A small multi-label image tagger, trained from scratch: 32-pixel images.
Rows from block 8, named by matrix and row number. Rows with one number belong to one neuron. Each number is 128 + 32 x the weight over its row's rms, rounded and kept within 0 to 255. All counts start at 0. Numbers have three digits each. After the name is the row's rms in percent of the matrix's.
# fc1: MLP up (model.blocks.8.mlp.fc1.weight, 1280x320), inputs 0-159
# fc2: MLP down (model.blocks.8.mlp.fc2.weight, 320x1280, transposed), outputs 0-159
fc1.39 099:099124127209087163100144125128137127154134137117138130098090103103168139140114163131057140171172128155122098159095203129175176110094093158114121074118075118112139192097083072089134093130148107191115170136036136171108161164101120153114179116138164128082127161147111152100125091103121096121125134122065102126196156092086142110102133083088119063153164123165159123221128089146095155107109148111175126124154145125077165075067133102116118125156184122129146102156131158158168063136135034
fc2.39 098:069055139123163086095068163156135170133103088159182139132136138129132096130128148119133141160125119119123140153135134098132014146114132122146100099145145137122116157181103122100179107162131081117131184118085174134197124085161102094108106145124115145158124080140116085122122150138136205147146165177119132109116095199139094080156096122109098106118160119169159157119137107080121059141139080164058099128136060120168130121146107189127066134099076081149096092145041071124131157092098134
fc1.40 132:070127087119125072081113056123096120162124167130134099163125101089136126128131067088142157094133099127116134149111122129151119109142157115087108165136130146142133194177122122147134157098125174106086172175110159118138130126113153161119132098162142149146103130151104136128082141101120085153154134166072081088199109133142128079159127089131171105133091137125169121127110132161160171089124112152087121177171163087215136097115110164128080141208128091229139098135127130145080126132121116
fc2.40 136:126131177153110131134168111110156182102170106115135167109119146138121092135150118144110102155058149077131095140113058123144081160121138119126112104128170157115125112092111163082148165136100155122184146047060131022113183074157126135120112105135050124120081186140143102120155105118151115090153124145159081113128151059136149132172122175191125126145184153128135116127156169087173092121139130142157075082149102199147194083148151113136107122173145105125133130164105111106118087120101116
fc1.41 098:163153084147164105140075089117125090106143125166102127150070113130173114184132125218201075135174149134133170099086140087102162136142144121100109156172107140106184131137049118115080123111154158091144111111163097127101137140109171112060095130119168072161135168137137164161087214125131149089149140109160114133126182079153117150167126170147122092128108164100123168111187131042086191176145138173102112161078091104124122111120134153141107092154110198161179181080119105165145159142099138
fc2.41 101:143114177170117054143180093138087095173195121115104135165140127077130100107131092097134102097163160197146120146116077135158123171160128084093104110137138114081097048109073118184115159114120160134149105140143120153157141090102143176121077083115089096113133153167126165088157158135113113154187138076147205151174103128146146171115168131151146151118121130110141115091174107080089146140167128190148125144121148116151117126146143154129138128166154123115133110135135152140134085203161137
fc1.42 108:075179151141098095166145120122124186162119140129138192185155097130148142106197165090093120079148103126112137081108119139160123081134178117128102124182099158140117164101106108108120112149095123097071050093113112131100129183191083137119108123141178105104122117144136131135157114111129140108148092115107080137159139115120162149075134135162092111065087134110177250157113104125168081116180127156092098147071101154151165105150089134146147167131107139118144170175114147072089116097075183
fc2.42 110:104112119104196160107131147120087165128108144092113119119125111131138150172147124098095122065099142105081108161122131111156124217110076153134161087126145145103135096110179168116150103102121127105174123126158155180131087109157178131104149144099171156121118163136141140101133119185079119154102111115098112125131075128126164092124132116156122110146155124189071137127085136161079166040135140133123124102097118124136134129131146132119108078127150094085144149138143121113101145130075080
fc1.43 145:133157136131104140148142093117101122161107092117136148101143089172073117109120138164212099133162112128111165136190203092126132139128125146126130109163103167199110132101131074124148136068134079104167130087078079146120142173143126156162131150050095132092125134119137143130141110098153124120056078084155126125130137127140175173067151139074143124130117099177163124125138168122143094112116139113125164183104089139126163164089199085065125137195111133120139106124137125121155095084155130
fc2.43 140:121090092151148093105151118138084072153147148130154138102122151198101123178092136127118086137134157132133107160088147168150150105116074110166121111140105102119084100110097164169102133095151150130054143156067106126110128120105173153108151085155109096146145126135138133082175088146085169166110114141160110082206113126164135122141121116086067085043170213136089172147146117203157112060054116140156201061138163125145121122076194168117126089125125141109131136178131192098106109142136145
fc1.44 083:141112159140130144101068085119138177173148098110150092157095154146158188100138104195096140084167123217111126148141116035101079109133088169119105113113114129123133130157111138122115094155124152114113100211121103187181128112175118178134126143124092202175066109140128199134158155156066085147097118145135181103104134100188120146139149096130078086117128122135168159159124059125131114115090143142139115170173104172160152187072149124129143146137098080101149106145142107176092158115065156
fc2.44 078:078104112164156151115118144176139151052159101086124112127158148122104132109155198158150154129106135156100098058114098093096121116094125073100115149106108125141155147084141177090168084127134127139127144103146168113117064136092148125110188108089122077129146160091116097120167115096109140078139119143140161141072180110131122086121190149108108074164158117103165076091169164087124108139156121133091149126104086094143142176142105084161111174086143222157110153117140116091195084149169093
fc1.45 098:105151046115067084183139186134120148134134103124136096137140083106146134094131125127084090103179112081118128120175161167114153125161223120150138151091163119117148083070101189155139135183099164112106112142132165131173141014094131111148157178125107146072147206071108107114098156123122161102125101134187146105106153111142091108135106147075145132141060167087094130166118164107142187109074122171080164093166104119105153058096148116140117139115106169146081163098161098143176115098140105
fc2.45 097:098075146120158142137074128158132150077137166123138166208179072173152143166101100150141108146108193098130141176114077110088139144132099085145112136178123146158095146118143129074133175160134108093133202135166115114074161170158166120065111147103176142158084104121100111120192133075202174181153137107101148108134096136175171174138122143089085119137202143083115108110160079143096146154120172121146152144108170129151100114094096142119184110110150107087120050125132145095111152103108150
fc1.46 087:181078171113134137116147075129069105158103144153114143164141108084084145112082107106123141078181142147184173106150125143152120146133073108138133128163111163125151111121115119150116108108158108135100121121148142096089128125088165114137135118157164139182091181173160138185112138133142135121132110172176209165084228155141112146152100138143114137161127095064135128239138144159100128103123105140168080078144197134162158075136114120173106112080131162116116166136107063083177080167178130
fc2.46 089:095157142138142167109053141143149126153148043114128105111083128156146101138142139162125132134149115169142096123148166144149171120157145134160124121111064129126129089104111140109118145133068150181154149237145126066162156150148094086163122174119083155186107143130139150163120183142164139066163149162111010062108122148184138115056127152135128132136160123160141186109147143070094105091085182117090174153139151157106158132097127103145103125167101098168112108164090135155112120161107117
fc1.47 085:117138124124095080143134111113132129086125099070213078110117119098130146157075058151106119193086142063201147102139152037127147103147099166099138162146229129096175153137123172151140135157150131152143155142116106112147115115190076083163094125146164146116137156130099109134120141153124097120134131164165134097139193088105072162157082137113125127100179081095094095193040169095094152130145110177115098126126094122140173174134164157149068125123097092123111116166156098108108109121123153
fc2.47 090:044144111149094099150130120122079138049107108123125164157158105153109122149174138118115123155069148161119176200096173178118154104098094185127146134133073132164098119189119167129094056116123146118138107134108161123121094147127195200176154167101102071160122146162196125134102142112129115155058141135088095089130121133175139130158157175149151102207092132095091095206140103108150111159150125152125074149131117128115094051158083066158150152103157155116121153074164078108094132195154098
fc1.48 102:119107135144110159144151117133090104150118093107061111112083120179091109142110174172142169133155138145150158145082108101201090102243122110101093164089102104143094136141121110155169116083151191148181099141069143186151092104110109215174138155125138136136108095132097162127109106162124142069136077141144183150102108108117136150118157140089134132093096148105141106164065132072148106117131151093156105075165162130106103123179145126120146183156117081165134145135085092172120151130113095
fc2.48 108:130125192117150099147163073131149132135111129087175155119149099125089082123090057060085098128127075109098109139109141172122177175086127119148156131128127084166143108094114146146087177151127095129149107128102231132140086150112160096081192165112077148130133139074068132147138168160110144131119099220142135046147113117100104124142102109159134144159188104138156126088130143221144136174093093125133165146111161127101147205093140122061168123129144131071136177097111163110099129133168137
fc1.49 106:071154144154152119108185128049141126109166096174174210114178076115177124066104144146094192140105135082129127110201146138126105115094099101067115112101124154157138132160098171168147161109185124126120106107148091133159129170181090125117192098135176129185129055118083130150148061117141138124155104131162128163134096065135081177168144102141093128131115182118117183117132126111135100176122106160173117084102109072113079130152177124163115110153164177158115132077092097123167094135114082
fc2.49 107:145147103119089158104113168173114155152056204194108095045070126127135094122116211121118113169123125103086132118152179122136108128134141110168135100124096171171120109092183123117128171119120080080180127150118132116076110161150180156125100151087121135123129130141167142149122181128099120117091169120047150102133104132138146113100088099137142155158177158138165162107114163150148117096148137169083134114105155190076091172116113157148110181155111111098118132162149146135106164158166073
fc1.50 096:117100090067164141134068066104138149134129091134158158173124165153121161120151099117114111149115119046095167159130089184094104156157167129136138191204143133158139071117100088089152122181116065170150126125168151161133124115124105125138167121142121110159071093129105162095124118112094087137102141160077128171126148142173061101124095079132135123087091100060181092108165118103085193122107185151143114106120120141138163130133168096163113129115123085189078122117167106083105133135177183
fc2.50 090:093111108180153131114150118093154106177112175144180117156101109154135135125072097114186115107079156148145138133130147160181109097133136103108113110125188104115105120141146152133042147135094165129063158131156148139111159148162135195140084127162091125144154119164154123152127080118063114063201106070151149129134042126183128194144123094106157052165129123094109070093096084153155107029196105162113167170112122117136127133147144109099149085075178181141077117149107125118134107122147105
fc1.51 080:180092106174121096078124114173128130157157143161077095144135109106142115137108131143156075166093173105172134142132127103134126105127092108100120107120088153074144200136154147128082155165174117155155115133111116106197131167081149127119132158130136065152085102182136109048132119091203132182170115156141096130119128122195151124049142208096140107121119128126106121154079107090142125140163146136149107151119177094128147146121119084078145137103114098171139144204125124187163123126116156
fc2.51 082:092180149117128076121159086120111123217129138126162093127132139111146119123162182107110121059131087124139097129109147092101151068153113136170143140112128099076139114134087126130151160169150100088131132121116128098098138096150139149162151131098123116102161125106103135109158143123110124072137131186122091101162133149165119128111120199102084134144111144146144093122100164142162145148116083171080117213131140183149116060145168111138167088167122107127149133104075141168115119144099124
fc1.52 107:083087125148114159115150163119093153157124128132115122117095170056121099139124120132154133084131114089130093153133094083192090157209198110127109157108060188164161116105138063062120101175173130166151090129101211142051096134168091170149117101133094140102047118165112108105128084143075123114151086135125125152175145105149132177185119133111141150113095142072083110154156185098134132177196120180168152073154133108093151127117111133152144125135091082200148103145199177099102113105147164
fc2.52 105:134143117149150126095122109153220170161104139057133153142170118056121184050137133098141156164130110137146151134142070159123146076139161161149160127103120067113116095122115207163151064116067143175199144141142134135114153183102098079128076153165130102152118088081143167140111118142088107158134103167148123152081062181087096092080131087161146152158120138121174167190127105083129145118139113129107109083127116176084128097119148111069148086114134115102168086196118150091198102171082122
fc1.53 115:097178123136151162136104165128135130222112151106127103150118176117103106169052132164123142095123087155096136111133118098131159110123114176060059126158097117110131156149112104110151102072161051147102126070030107137102128116203155117135170145079111143126115119139105132083116112117127124054165113075123143127085138138105140132141107135125115115119146119146155115142079127132120179087152121063169111146127147112071226118104053078189157142107078134163129109160130085138095137139101079
fc2.53 110:134145091167157186123110139157078113062121111141133129125169142132116164130098131108193096071141146135137110107120103068116154141098028059103134111191080156150172165152110109160118130134156132121096093089184126150122095143117103072142099133036138156060159120162102180130140130111143134128146101120103115172162141146151096051173109193073143129120150115191100157177203078134141121135118179077126141155146078099093153160083101143149141142115079138092129102169142109094145120136072136
fc1.54 094:121145145086152121082134184143162161161154138129146043119066097147087106122166140083095154142107117098118133097140150085122162104115138078087184151183213122098164105181113156144135167143142115131149150120085156138085162130096114055186131161157056167094135102111129121155192096099153129113132121132154114122082099184182074042139123127110124147191072133143112114090167112172138201082135107080096122108135123146155090108163088144145131147129062170113154124095134145125133161135114127
fc2.54 091:140109105136100128102151156183092112067134127139165148163137157152108122160143145155162170127079128132114137176131104124129166174133105149125125089089123157139065163131120164078153097200116061198120128166172106064178144105132107132056141090168140138128148137117140114105040099115139135139107224147143156137161118117143134148120175119138086128120144134073140123190115133120164114169141104149101127087105142110152161147108131114157108132127184114112071168145177084130114122195095137
fc1.55 093:096147141151135115177122113176157114151144100146193046153069145109149155183100118126152109118143106158122139093176129142109187130133135127103072108050098133163202183122135193100114143104164141105143113091123143158133176122132081086186121088094114187139181172118105121134170114083111151115079122089124140157127102164120132101131126141152127133131124145188128154119143108180125204129146141078125164112126120116154155097147162117145109166132088134078148067071130106118127093126172137
fc2.55 093:158068125144123090107126150138107128147106118089161139170189107150125162081114075191149099090096145115129068171098142111141078119069147076126116123158144156159154093118047130088121210038077062105116107110176110110133177134112135134112154143106130158133026141097164178146136121150119132117126149151140164072139203093115171150169137126124153170133103166148167084142072106112124156128089115113150104183183099133112112106130144166149136101132157141085148100184121066107071103158058133
fc1.56 104:134144044112083114153159080086122097161092157192131145120158148172108091105120072124149058117109117083104110092092126123182092082118093127113156157163178143086115208120079159127105167156178104128129137134116199177091152089190156104127105142098157184095116170146074163153082074070148146128159120177121129125127124119161129195161089155143098115105143126163113143163094114088058157118133196181126076138129186107158149114147088084102129152084197141130131134127157134122103124105106153
fc2.56 107:091140143158154100103136116138157084144117090056108125115102131085138144129131157122099128140142134102107143151147052111127099104217118163146111123123124146129173108126153133124119184130137166120144123098104145120071127146116132143125110147162106095117131114161107144149131093104105128080147132167110108098156156137125147108156121101119164083170114094131141090129101123176113103140143122124147111120199107133114105137166121084143135087154094185173132104134073169195128084069132089
fc1.57 087:121093186100154134120194101140162153124190121069097141139149118123089086170080116159155126135164161135129118071107134147109192123080133100163185115156090062162185062154130165164072137180134084119130166178082097126142167084125076160084148160122109138181118168196130093175165136134138138080090144073133111091130173111147089132145098113077124168140113158084092063180113118115099127149130153145096140130140110111070055135145134124157181168138139115162083147065147075115133149113116101
fc2.57 090:168110127094071150123111155138083167151102123186110158077121095099101088128197114134146128184081110107132126144187191140181090214118118113151086154055187130129121124072178104176151158148131151146131166121097112149185116146115052138143149119160129114201126145097169110156094201145101129169183091203165134174152144070058095105131120136114127126156115166163092106094152159163144192174163084124103114140092123190153147161137160134148096134101158077158072107156133119154104136081163091
fc1.58 114:128144128059133147115094113085136127107143147110219121106110176132136074097158162111191118089160113133188089114143182152117077112106125108158157073109172130203163136106130092119075181157149112143136096124146215169132128093132134097040100119104133120155113150131120185133144137086174096160138074110130091194134146161144181096075176110125094070096132177067131157167111161116150099152113088195164174149134130134136155121149118115060101097186175149131140125138117145083150113206156172
fc2.58 120:127121145095108091178117118131066066109166134145118122144073062135129135189086109131127135190158161146120175141175090107140168136132133129112127105161128146192114123119146059088183134147073122132151102196108145103122069147159074132120178151087148180116053125145120098147094155109165137102129116116081132143123156163143136129117107136152148088125165124159117154158141094124155125140147109074143167113126071113133118129120110099122110186182108068139144132077153078078093117162068135