python train.py --model="multi-label image tagger" --train_examples=203450 --cutout=0.25 --norm_position="pre" --activation="gelu" --mlp_ratio=4 --residual_init="zero_last" --sam_rho=0.05 --adamw_weight_decay_other_params=0
Rows from block 3 of a small multi-label image tagger, named by matrix and row number. Rows with one number belong to one neuron. Each number is 500 + 50 x the weight over its row's rms, rounded and kept within 0 to 999. All counts start at 0. Numbers have three digits each. After the name is the row's rms in percent of the matrix's.
After each neuron's rows are labels from the 100 images, of 14976, where the neuron reaches its highest value: "top examples" is what is common among them. Only what is clearly more common there than usual is listed. The data: photos with spoken descriptions (Open Images, Localized Narratives).
# fc1: MLP up (model.blocks.3.mlp.fc1.weight, 1280x320), inputs 120-159
# fc2: MLP down (model.blocks.3.mlp.fc2.weight, 320x1280, transposed), outputs 120-159

fc1.148 101:527530520517442431484568489442515482540432540496489491452519472455440455482655525464568482538513442571425508519569505533
fc2.148 095:513506507527637556387476511453461450492525471443483600419479595545533501424450544538510557460497545446508488495566431555
top examples: text has "food"; text has "table"

fc1.460 120:477522520514546469577521465551469479504524486511570472487457478541491443542520576455481492485486458550549505607426493524
fc2.460 117:549399475478431419433462494482467543434502527560569496413458538555552475529451436539459559465444512502474575494584596439
top examples: text has "standing"

fc1.538 091:438495484516512460443468560497475465452510471471518537425538458572572473587449414448504477498517453538536577529536488518
fc2.538 094:498456503478539476514383479493463463449477470392416527533511497541523430530441465566482572546474373566490476428457541444
top examples: text has "wall"

fc1.587 128:543478444533526530482473509515497525458409454526535480528486434529577536563499467616557409442437484495475462484574440547
fc2.587 123:512548527543448436580471488476527427385476566568515478450596502521491573464484501485379551546527523538456452507502444574
top examples: text has "wearing"

fc1.733 081:563541573499513523530558491366532489495508533535515435491550499512529598496489432454477417514645508432489527521501493553
fc2.733 083:430463541586497525532478501546498408505466547502499521436544532517512463498570452516441551463565514558455526523523472452
top examples: text has "standing"; text has "man"; text has "holding"; text has "wearing"

fc1.711 114:468632441501423522554509481445465424492466587501481434443565473451495443611541492500556621556401479513366566485489534484
fc2.711 110:509480464478565595446554556533541498451482409493459571567476494438535597425558457448580503547497377430528494438608500517
top examples: text has "grass"

fc1.206 073:567487512481578559556443533551535530399417492474556556503446450463523504585481395536589535442493435475447439524483492511
fc2.206 072:421461463475503468483486466492438519557455457468479554559570452506514407473481536522428459529435545413455470430483495456
top examples: text has "people"; text has "wall"

fc1.242 096:497429470466545426610557458455467543473449565425444549526579451546541543501455496478533499551479481490510458466496566392
fc2.242 097:513529507539470475571560448521515426517432571576532518411392520586478526442532430478495536468557575397536445490420504501
top examples: text has "man"

fc1.609 124:547418451537494531482435534508492475508384529460520426518451480420493548528509459581577488470490505468486529496468488468
fc2.609 119:457534470498514532475523530522518472454542484500552467546648555593458502578501612461616496508482510608552529507475406505
top examples: text has "woman"; text has "wearing"

fc1.4 093:500483521547421581511565534496583515508526523458555495466477499502566498520489576474448568460502519503520485500478548365
fc2.4 091:571490500547525483392452414527435520458431532569521473533553502535420562462544521523476511519523482540439458489451590537
top examples: text has "grass"; text has "plants"

fc1.45 131:511525492539521501444516528457475474517414445476455460576566525476476469510534479446543509543492489414443495521594482499
fc2.45 119:471544505515389519493457507603516528552486463498437582376459548498511449614439544617528490504470487445485434570538579573
top examples: text has "water"

fc1.465 096:488465543512538451517556478425529500513517427578505458494510471478467434483412563464447513424502479507513460560431472594
fc2.465 093:503461448496495541554569429440615400641573564494527458405480525521430496485546457528476370467538499530543471457429449528
top examples: text has "wall"

fc1.578 121:450604448544482489509452522488515509514444454448487508575518580428580515502452496507536454431504586565406533471519485454
fc2.578 120:462549562495601501517482505493489473436516491556503514525472518541450505434654505499505492616513468427542483382503439586
top examples: text has "water"

fc1.532 098:450587512467458554475492465503565496565524434449573449513453485437531511471501544519505483576475506603494433508466527540
fc2.532 087:451472519472494461479508512587543519424502495498523509561507539571604479516503426466518557441442534411463534485470453471
top examples: text has "wearing"

fc1.491 119:408497550528556479475511551523462466445470476584411490569526557423587418546444508498538572437592519513565565569440425555
fc2.491 122:482558543480464536422474464513422432459528481615567418485433515551481602390364524544535466446459569496541354452532542466
top examples: text has "sky"; text has "trees"; text has "buildings"; text has "clouds"

fc1.300 109:493559571491454516448482500522477455480453474439515434401476504594471544491484532467513387473497567590555498472536460503
fc2.300 101:528486428567450488517469543552496408487488496578447491466456526520508552491453530407554467511455503550571496457467551545
top examples: text has "food"

fc1.657 075:471520579514477479566502533566559422455468384537575438498476529470482446625405428459517578418477468370407514490459561559
fc2.657 070:504463527516474615524453477499479486524522547426480447545483518600515539413428519512485499456471510436552534480578515451
top examples: text has "buildings"; text has "building"

fc1.597 126:438497491500496502443537379475516558490538483506478507456453462447411540455506467541449472458559504531605517469443484464
fc2.597 123:495448506579494485512494607571511502610479514578542514550512547540500434560458514580465473607557517470464484474466455496
top examples: text has "standing"; text has "people"; text has "wall"; text has "holding"

fc1.437 059:498506540465317500505496491465420474544498602474474554497502501466521639545457541364488586420553574409425471447564513565
fc2.437 061:469527498628535472475538510503547468432522439479457477484498478582523491543543474418431483591490490513571558454504611505
top examples: text has "building"

fc1.446 060:484539494557500535476455491412464471399494524506553500472445479488483484519518452398473502543499582555556458449493424418
fc2.446 061:508520484451466419597497509408442465531506492476536493518474600572469463398514423506583426553511541398426472516517534585
top examples: text has "sky"

fc1.464 101:552488482498572513449413578515524593584466478555543500508493441490519417593466463516480499549575438555563482422479413477
fc2.464 103:564503419551457435514412533432503472572458404546484555561628528480432471537592386519521471563605548476406488466482573494
top examples: text has "buildings"

fc1.724 111:545490480449543547458533468564552507492447475517465506517552486498490503501436467573503472535555574528473489561534523401
fc2.724 117:453504491522431529534536513523520491539558488541490523398474474550476438642489495572454539478505539451485502502427487548
top examples: text has "wearing"

fc1.336 114:514480551478463556496589463536426497549447523527531506451537514469580416545546552601516504532498539410453471439493461506
fc2.336 122:484501391517516533498468520557568550449436523528479434497572504480551476540506511475396547509468576488472420531558526401
top examples: text has "table"

fc1.537 111:560517522500590416489436457553506468479481512464586587519557493562527489494388455478456577493524495508486566531495514389
fc2.537 107:387383462544519512392512439473576518433501477543519517581422476507550494471551565535516470546512360477448539543442516513
top examples: text has "table"

fc1.78 085:559475547499510515518494547548450509471405518609477471437439494575581456410516518471487429479457485472475538422408584392
fc2.78 088:528510464503467508540490511377494452483511552458528393499510544389415508519534524442521537512517459504548535510519481511
top examples: text has "playing"; text has "lights"

fc1.650 091:448421484483407468517441567549430478436454524464554556497549584408443561527503549516498450540519443522535466404539517528
fc2.650 090:470531556506639515459450507467447394502519481496446529492498669502543344506509458543440550485565553535538452502387462480
top examples: text has "food"

fc1.612 135:519408531538570510425485433454500439511524506532453559509498489501517474569519578474609527567424541514491575473421491471
fc2.612 144:431419544428384542451569458565577574531522516465448476523521533552502451478482460534503511480467486528512490462603415451
top examples: text has "sitting"

fc1.18 100:498493453448493428530483434450560547497680445477525468468501556449528396503542513475548536534479408458527490546503488503
fc2.18 101:495523438493485478484548486550517511501578450495519491535512450506488569513540559577586405548460617548523483488487551536
top examples: text has "plants"

fc1.262 115:592492501552561484443465441529501510494506544451507548461469540480563449491448462483352429517538411399559438520497585527
fc2.262 120:408491470467534589541482564515440586481438453523543524509467547483532528489531487535611460483427555413507501459532459399
top examples: text has "lights"

fc1.723 115:498505455579559534438439480500553467505439439505529413465548471431587523487421507521427523498561459444531570467489483500
fc2.723 112:464499535477528387583537489406421522544596503532438582548530548477466424426633460541543525432521541487483572506480465502
top examples: text has "sky"; text has "trees"; text has "water"

fc1.550 043:468425474515427528403448513584407563509491387482501559489521515503558447510555452625416546482492473534551504522491550465
fc2.550 041:480522495585527621510514440351497510434516565562466477585474491566466436618421489525590534526503463495463611543485437457
top examples: text has "buildings"; text has "road"; text has "building"

fc1.728 069:530514556513457550437495434445496506501499531474492503527526532425458512423536534478475548488566450523443452540351556522
fc2.728 069:477511479497503531471394541478458517438492417502531524490472430605542552418613513565519492397479454483509534485604507450
top examples: text has "water"

fc1.215 057:509489559324427366510504424469472433507529416563541526543503640535554483439506511471495392440562463526467519556444544410
fc2.215 058:534472489453513539486483595453502501539449579536527443495499478467443496617586490471450503483420532500565410566453619420
top examples: text has "building"

fc1.96 113:505599584454524481463560486457411506545428532486521574485451438505444604533417511461537590473488513453478506447546497565
fc2.96 120:513464506405548453507526477482526510502473413529479429480584424477445534552523508471552446539535502542582466526451549450
top examples: text has "text"

fc1.243 118:483535485488493533425406464510510520527505581550523405437490552527448430572576478550522567542571463501470528444461553453
fc2.243 124:550495505462507432567488514486507469608420513515492510493492507436501460452605493507492477520600482412553584522439502510
top examples: text has "sky"; text has "building"; text has "buildings"

fc1.183 130:489538511468577536577545491418432465546377510518532466550611426459422517503447376496447408512509506514590427517471566433
fc2.183 138:490473487504531412450479533501564484543449470419505532464585480513405517536638650528541521507499455466456466453520456500
top examples: text has "woman"

fc1.561 090:492401511484487452393476550466582555508487531420536550484555557426540499531549539443535542463565553470503429513523405516
fc2.561 089:456622546565503496526533561558421455431549452528381405533476485595522441587628509544450472534447432534427555426459405549
top examples: text has "water"

fc1.154 096:592541428472516496433351448537490531528548478438540462554560517449453452564534491475494494367486530471473513569496512540
fc2.154 108:508521452436475485483447446463544491467504464453522522659471513582480447487496528473497579513565608503446552506502555456
top examples: text has "road"; text has "building"

fc1.171 077:525487587429427478520543445510449489549553509493565520476474547415606542520476541495545476501439410574392504491398471473
fc2.171 071:427434482531476592533534467515580484477473545576504488486591540595453448531450564446381513485485369502478555509512511467
top examples: text has "grass"

fc1.247 115:421502508589485482557541469530538560505483467545415534432482460389478429584451527416488583511469570538595521430566442437
fc2.247 118:547432499487440461494465502466504446494541522460537504555557503553570523338542531562532490462464477548506570440476578512
top examples: text has "black"

fc1.480 080:560519438554496539511405482413500531377456515512540531495550410515458445600502490501536478510465475477501495424489401493
fc2.480 080:487517521449546459458552543568492536576485619588498527410577580446486566377495506528518424472600438457539444595487536580
top examples: text has "man"; text has "wearing"

fc1.745 069:445460564595558539509552422533482441522474436411508423470449500556443567519395468552485504367539575539543503492472532571
fc2.745 066:473459573549503468404488521454591526592494489516455590518448517500411415526572476457484415484508545501401481556574481531
top examples: text has "sky"; text has "trees"; text has "grass"; text has "buildings"

fc1.502 101:523502502543496437451437449407504485522499550466503423480500451449514483435520495532543511514593443467488509572614454462
fc2.502 108:476537471465605460564539415575464537594363571633429582522514478470462516507468555476432445505475510545439544429484441553
top examples: text has "people"

fc1.652 077:535431408484506509454457544445459523443515535473469495487517471521437466493496407551511489579470616467444424494458459454
fc2.652 078:472542537381497433491503525548530495585518503495536598511649399563504501582502451534498551520574451500521409488472559540
top examples: text has "holding"; text has "man"; text has "woman"

fc1.151 111:607425368665403625599471535468443502461471547502501441478457441492566520526484538391518512507488496490475485466415453458
fc2.151 105:463448593468535435438529489455474552480503489408504566688480624491468503401583534420463588446576502542540473476463490483
top examples: text has "trees"

fc1.671 118:448477542613469514545548552492468489493534448514509522518439403563524468527416519530464525519381411456520460527517424495
fc2.671 113:554488404492536518382460495470587457504584527461564540470467507519469565506455508440580420408486419524505589496538476471
top examples: text has "lights"

fc1.646 105:583525560444473520553489568500577473533439470464486511527496415475564525546481509572543484481527618499496406509425479506
fc2.646 100:499567572452432617482409507480559507549562493424525464542510512536430572471577461497528472462507510549461501564452518477
top examples: text has "man"

fc1.617 144:511469618455462474515474545422435508486551486479475432488468457492489522563442435532493478427483488500518543535489447608
fc2.617 144:463461507480526523545519503418526386506440513560542449471498519506485415513594516462497408440570544463521471556501600511
top examples: text has "sky"; text has "trees"; text has "buildings"

fc1.244 094:499466561444512471505437525457526556502473515444426469456503541430523602497482460519484564433524485612443409488564549535
fc2.244 103:507398558507372516604510490457486500525420513474463441483532407381482502534559562556498492535548573467470422454464633478
top examples: text has "road"

fc1.200 090:571448475608562398457471543504463502459544531539468443497510486478502472521585533495460572575430442479500525484482606400
fc2.200 089:474511451503580473486421432500532501556516495486543513531524586491520531460579493565515515505566480547526567563538559437
top examples: text has "playing"; text has "man"; text has "musical"; text has "dark"

fc1.150 092:516449571606500387575563392489571536459495507506499548537477459355552532558473446540482507630527558495538472522495382533
fc2.150 094:473472406459493517555510509501449540565522550592551455475560538541582486517521546544431468504541472530475462452438510496
top examples: text has "lights"

fc1.492 069:475507437475467546576497516447438554451483506505575437528461451528475568477557519498459499527470554365473512507536487476
fc2.492 070:464512461529596485537558510619499423473441520555523481507505520531496475408472473587460493440526553487509440502456554513
top examples: text has "white"

fc1.370 062:549484523441508486501477471511577463488424535572464516595455555463539498603515511617532539511442532513544510472563521410
fc2.370 062:463545447453455533505467479432527498463495473440520475482528571528439486526515485554492471455516522573525456473527598491
top examples: text has "wearing"

fc1.648 084:549397447560456458479469538505536449454472445451507558418534460548477482435514449385473533549534495533507544530439515539
fc2.648 087:445511497483456500537498467497444584505494396484535463528470548449513503610568508456482505512493516451579457402521520503
top examples: text has "grass"

fc1.439 114:505478484486524479463513511379407499427404496416489484572545451454550557520557535585559485519526475534522493445645519522
fc2.439 108:515526485528418605525405545580564542395486512503548552486549475473467506487556383502481470547525569458465525684392577537
top examples: text has "white"; text has "black"

fc1.58 105:417471578444530636479507403537482553617496445502534492527586501585522437536522475439531456437568583482521425505527546467
fc2.58 099:586590459428498552498447510516507457546463489509511461585579577468444553499541486453499500498502576455442527500525487581
top examples: text has "holding"

fc1.41 099:530535540497452489524536544468496541554672469490574521459451408434537587442493547510489400552490508471478567441493586490
fc2.41 093:497544517470474508559518492499521525477434568541406451526576515448486504528496429464429479495557507493527462513635573540
top examples: text has "trees"

fc1.339 112:538493548545410559500451419452461501543540475420507444422487452506420538389470531459462499427566479478480517515467545561
fc2.339 118:581557542449549488515474555466485555536451435516540438522457512561460407531528508550458541576547411544458501518501588472
top examples: text has "text"

fc1.740 110:551452399470489425477483524518530518506442441511534475475452511468608413530533444537545488466542513425485515521464592516
fc2.740 109:480516492488495467574665481514487576522514578466561594573618570490369504549435552533519482526471500534508458534511492519
top examples: text has "standing"; text has "holding"

fc1.394 095:491495479418486496507570443442517470391503463503428477565581447438535493509521513581556478550538565542419476468509493574
fc2.394 102:478557469610465494596489570472544505525552552481452494476481451489527447548493425561472533521487511532585473482504467437
top examples: text has "black"; text has "white"

fc1.17 103:451489541467540359490580541544478469469487441539579586458430555493455551533486513514652418497545517533458492535525445470
fc2.17 095:484548550548504516403432517539525506462488530383477436471460500491498495460471526523462537476491499424527430462554537446
top examples: text has "food"

fc1.381 136:558475552522509540541522499496537441497531485483561476493548527536453489524503426487460502494554423499472611458522529551
fc2.381 130:468500544456558379533484550523458517483546518541491495506500538552558458454515455537528413502359529480525442448493540461
top examples: text has "white"

fc1.489 135:524483492500460469447509467529497483437469493467454495495494484470464526575530507490551516535508588543492469525489556434
fc2.489 138:498575566554540539473445531487480429487535452475396495425437594543477535502497478400495536590425512557467474457512454493
top examples: text has "food"; text has "plate"

fc1.588 107:420511455475424503505415455479472566488514470515450466478443463450555467477596516504473512541505410592474564536504407469
fc2.588 114:544536531562503545543542454547452486477478530528514438479597604456481532458465592445533547473464555524398526500539508520
top examples: text has "grass"

fc1.656 061:465490507587505368468475545553467555511464480485424580457484479528512513673573538497467464473399366444470501426492538548
fc2.656 057:565496483508521542528400460409465506466510588494564458563522583502486493410606407507443521550521542535431495508490483497
top examples: text has "dark"

fc1.90 068:480430470592481447441446578479539650472453435515390521524436525475487476579519479523536609526565422614573478447499502467
fc2.90 067:423542538503457507513544497508534530578549549462567492554522491534513588473601531535487462561562542456495527491498541561
top examples: text has "man"

fc1.1 120:526431529432637486471466538423371465516459442463468500453501504540512519497441518511468385546519485426557516513492521517
fc2.1 124:572534561430546459427559442476544532482542489503464438505561494441586411560520569464459574455462540503491522554468587634
top examples: text has "buildings"

fc1.380 090:594394523469434408587587571442511596459420483473570476573552411518573504558410461529432580518551514453462548527606458430
fc2.380 093:408512523496536630426500503482542544481482496499536517578427528510543567509490513495548478568545509503519499515531495512
top examples: text has "wall"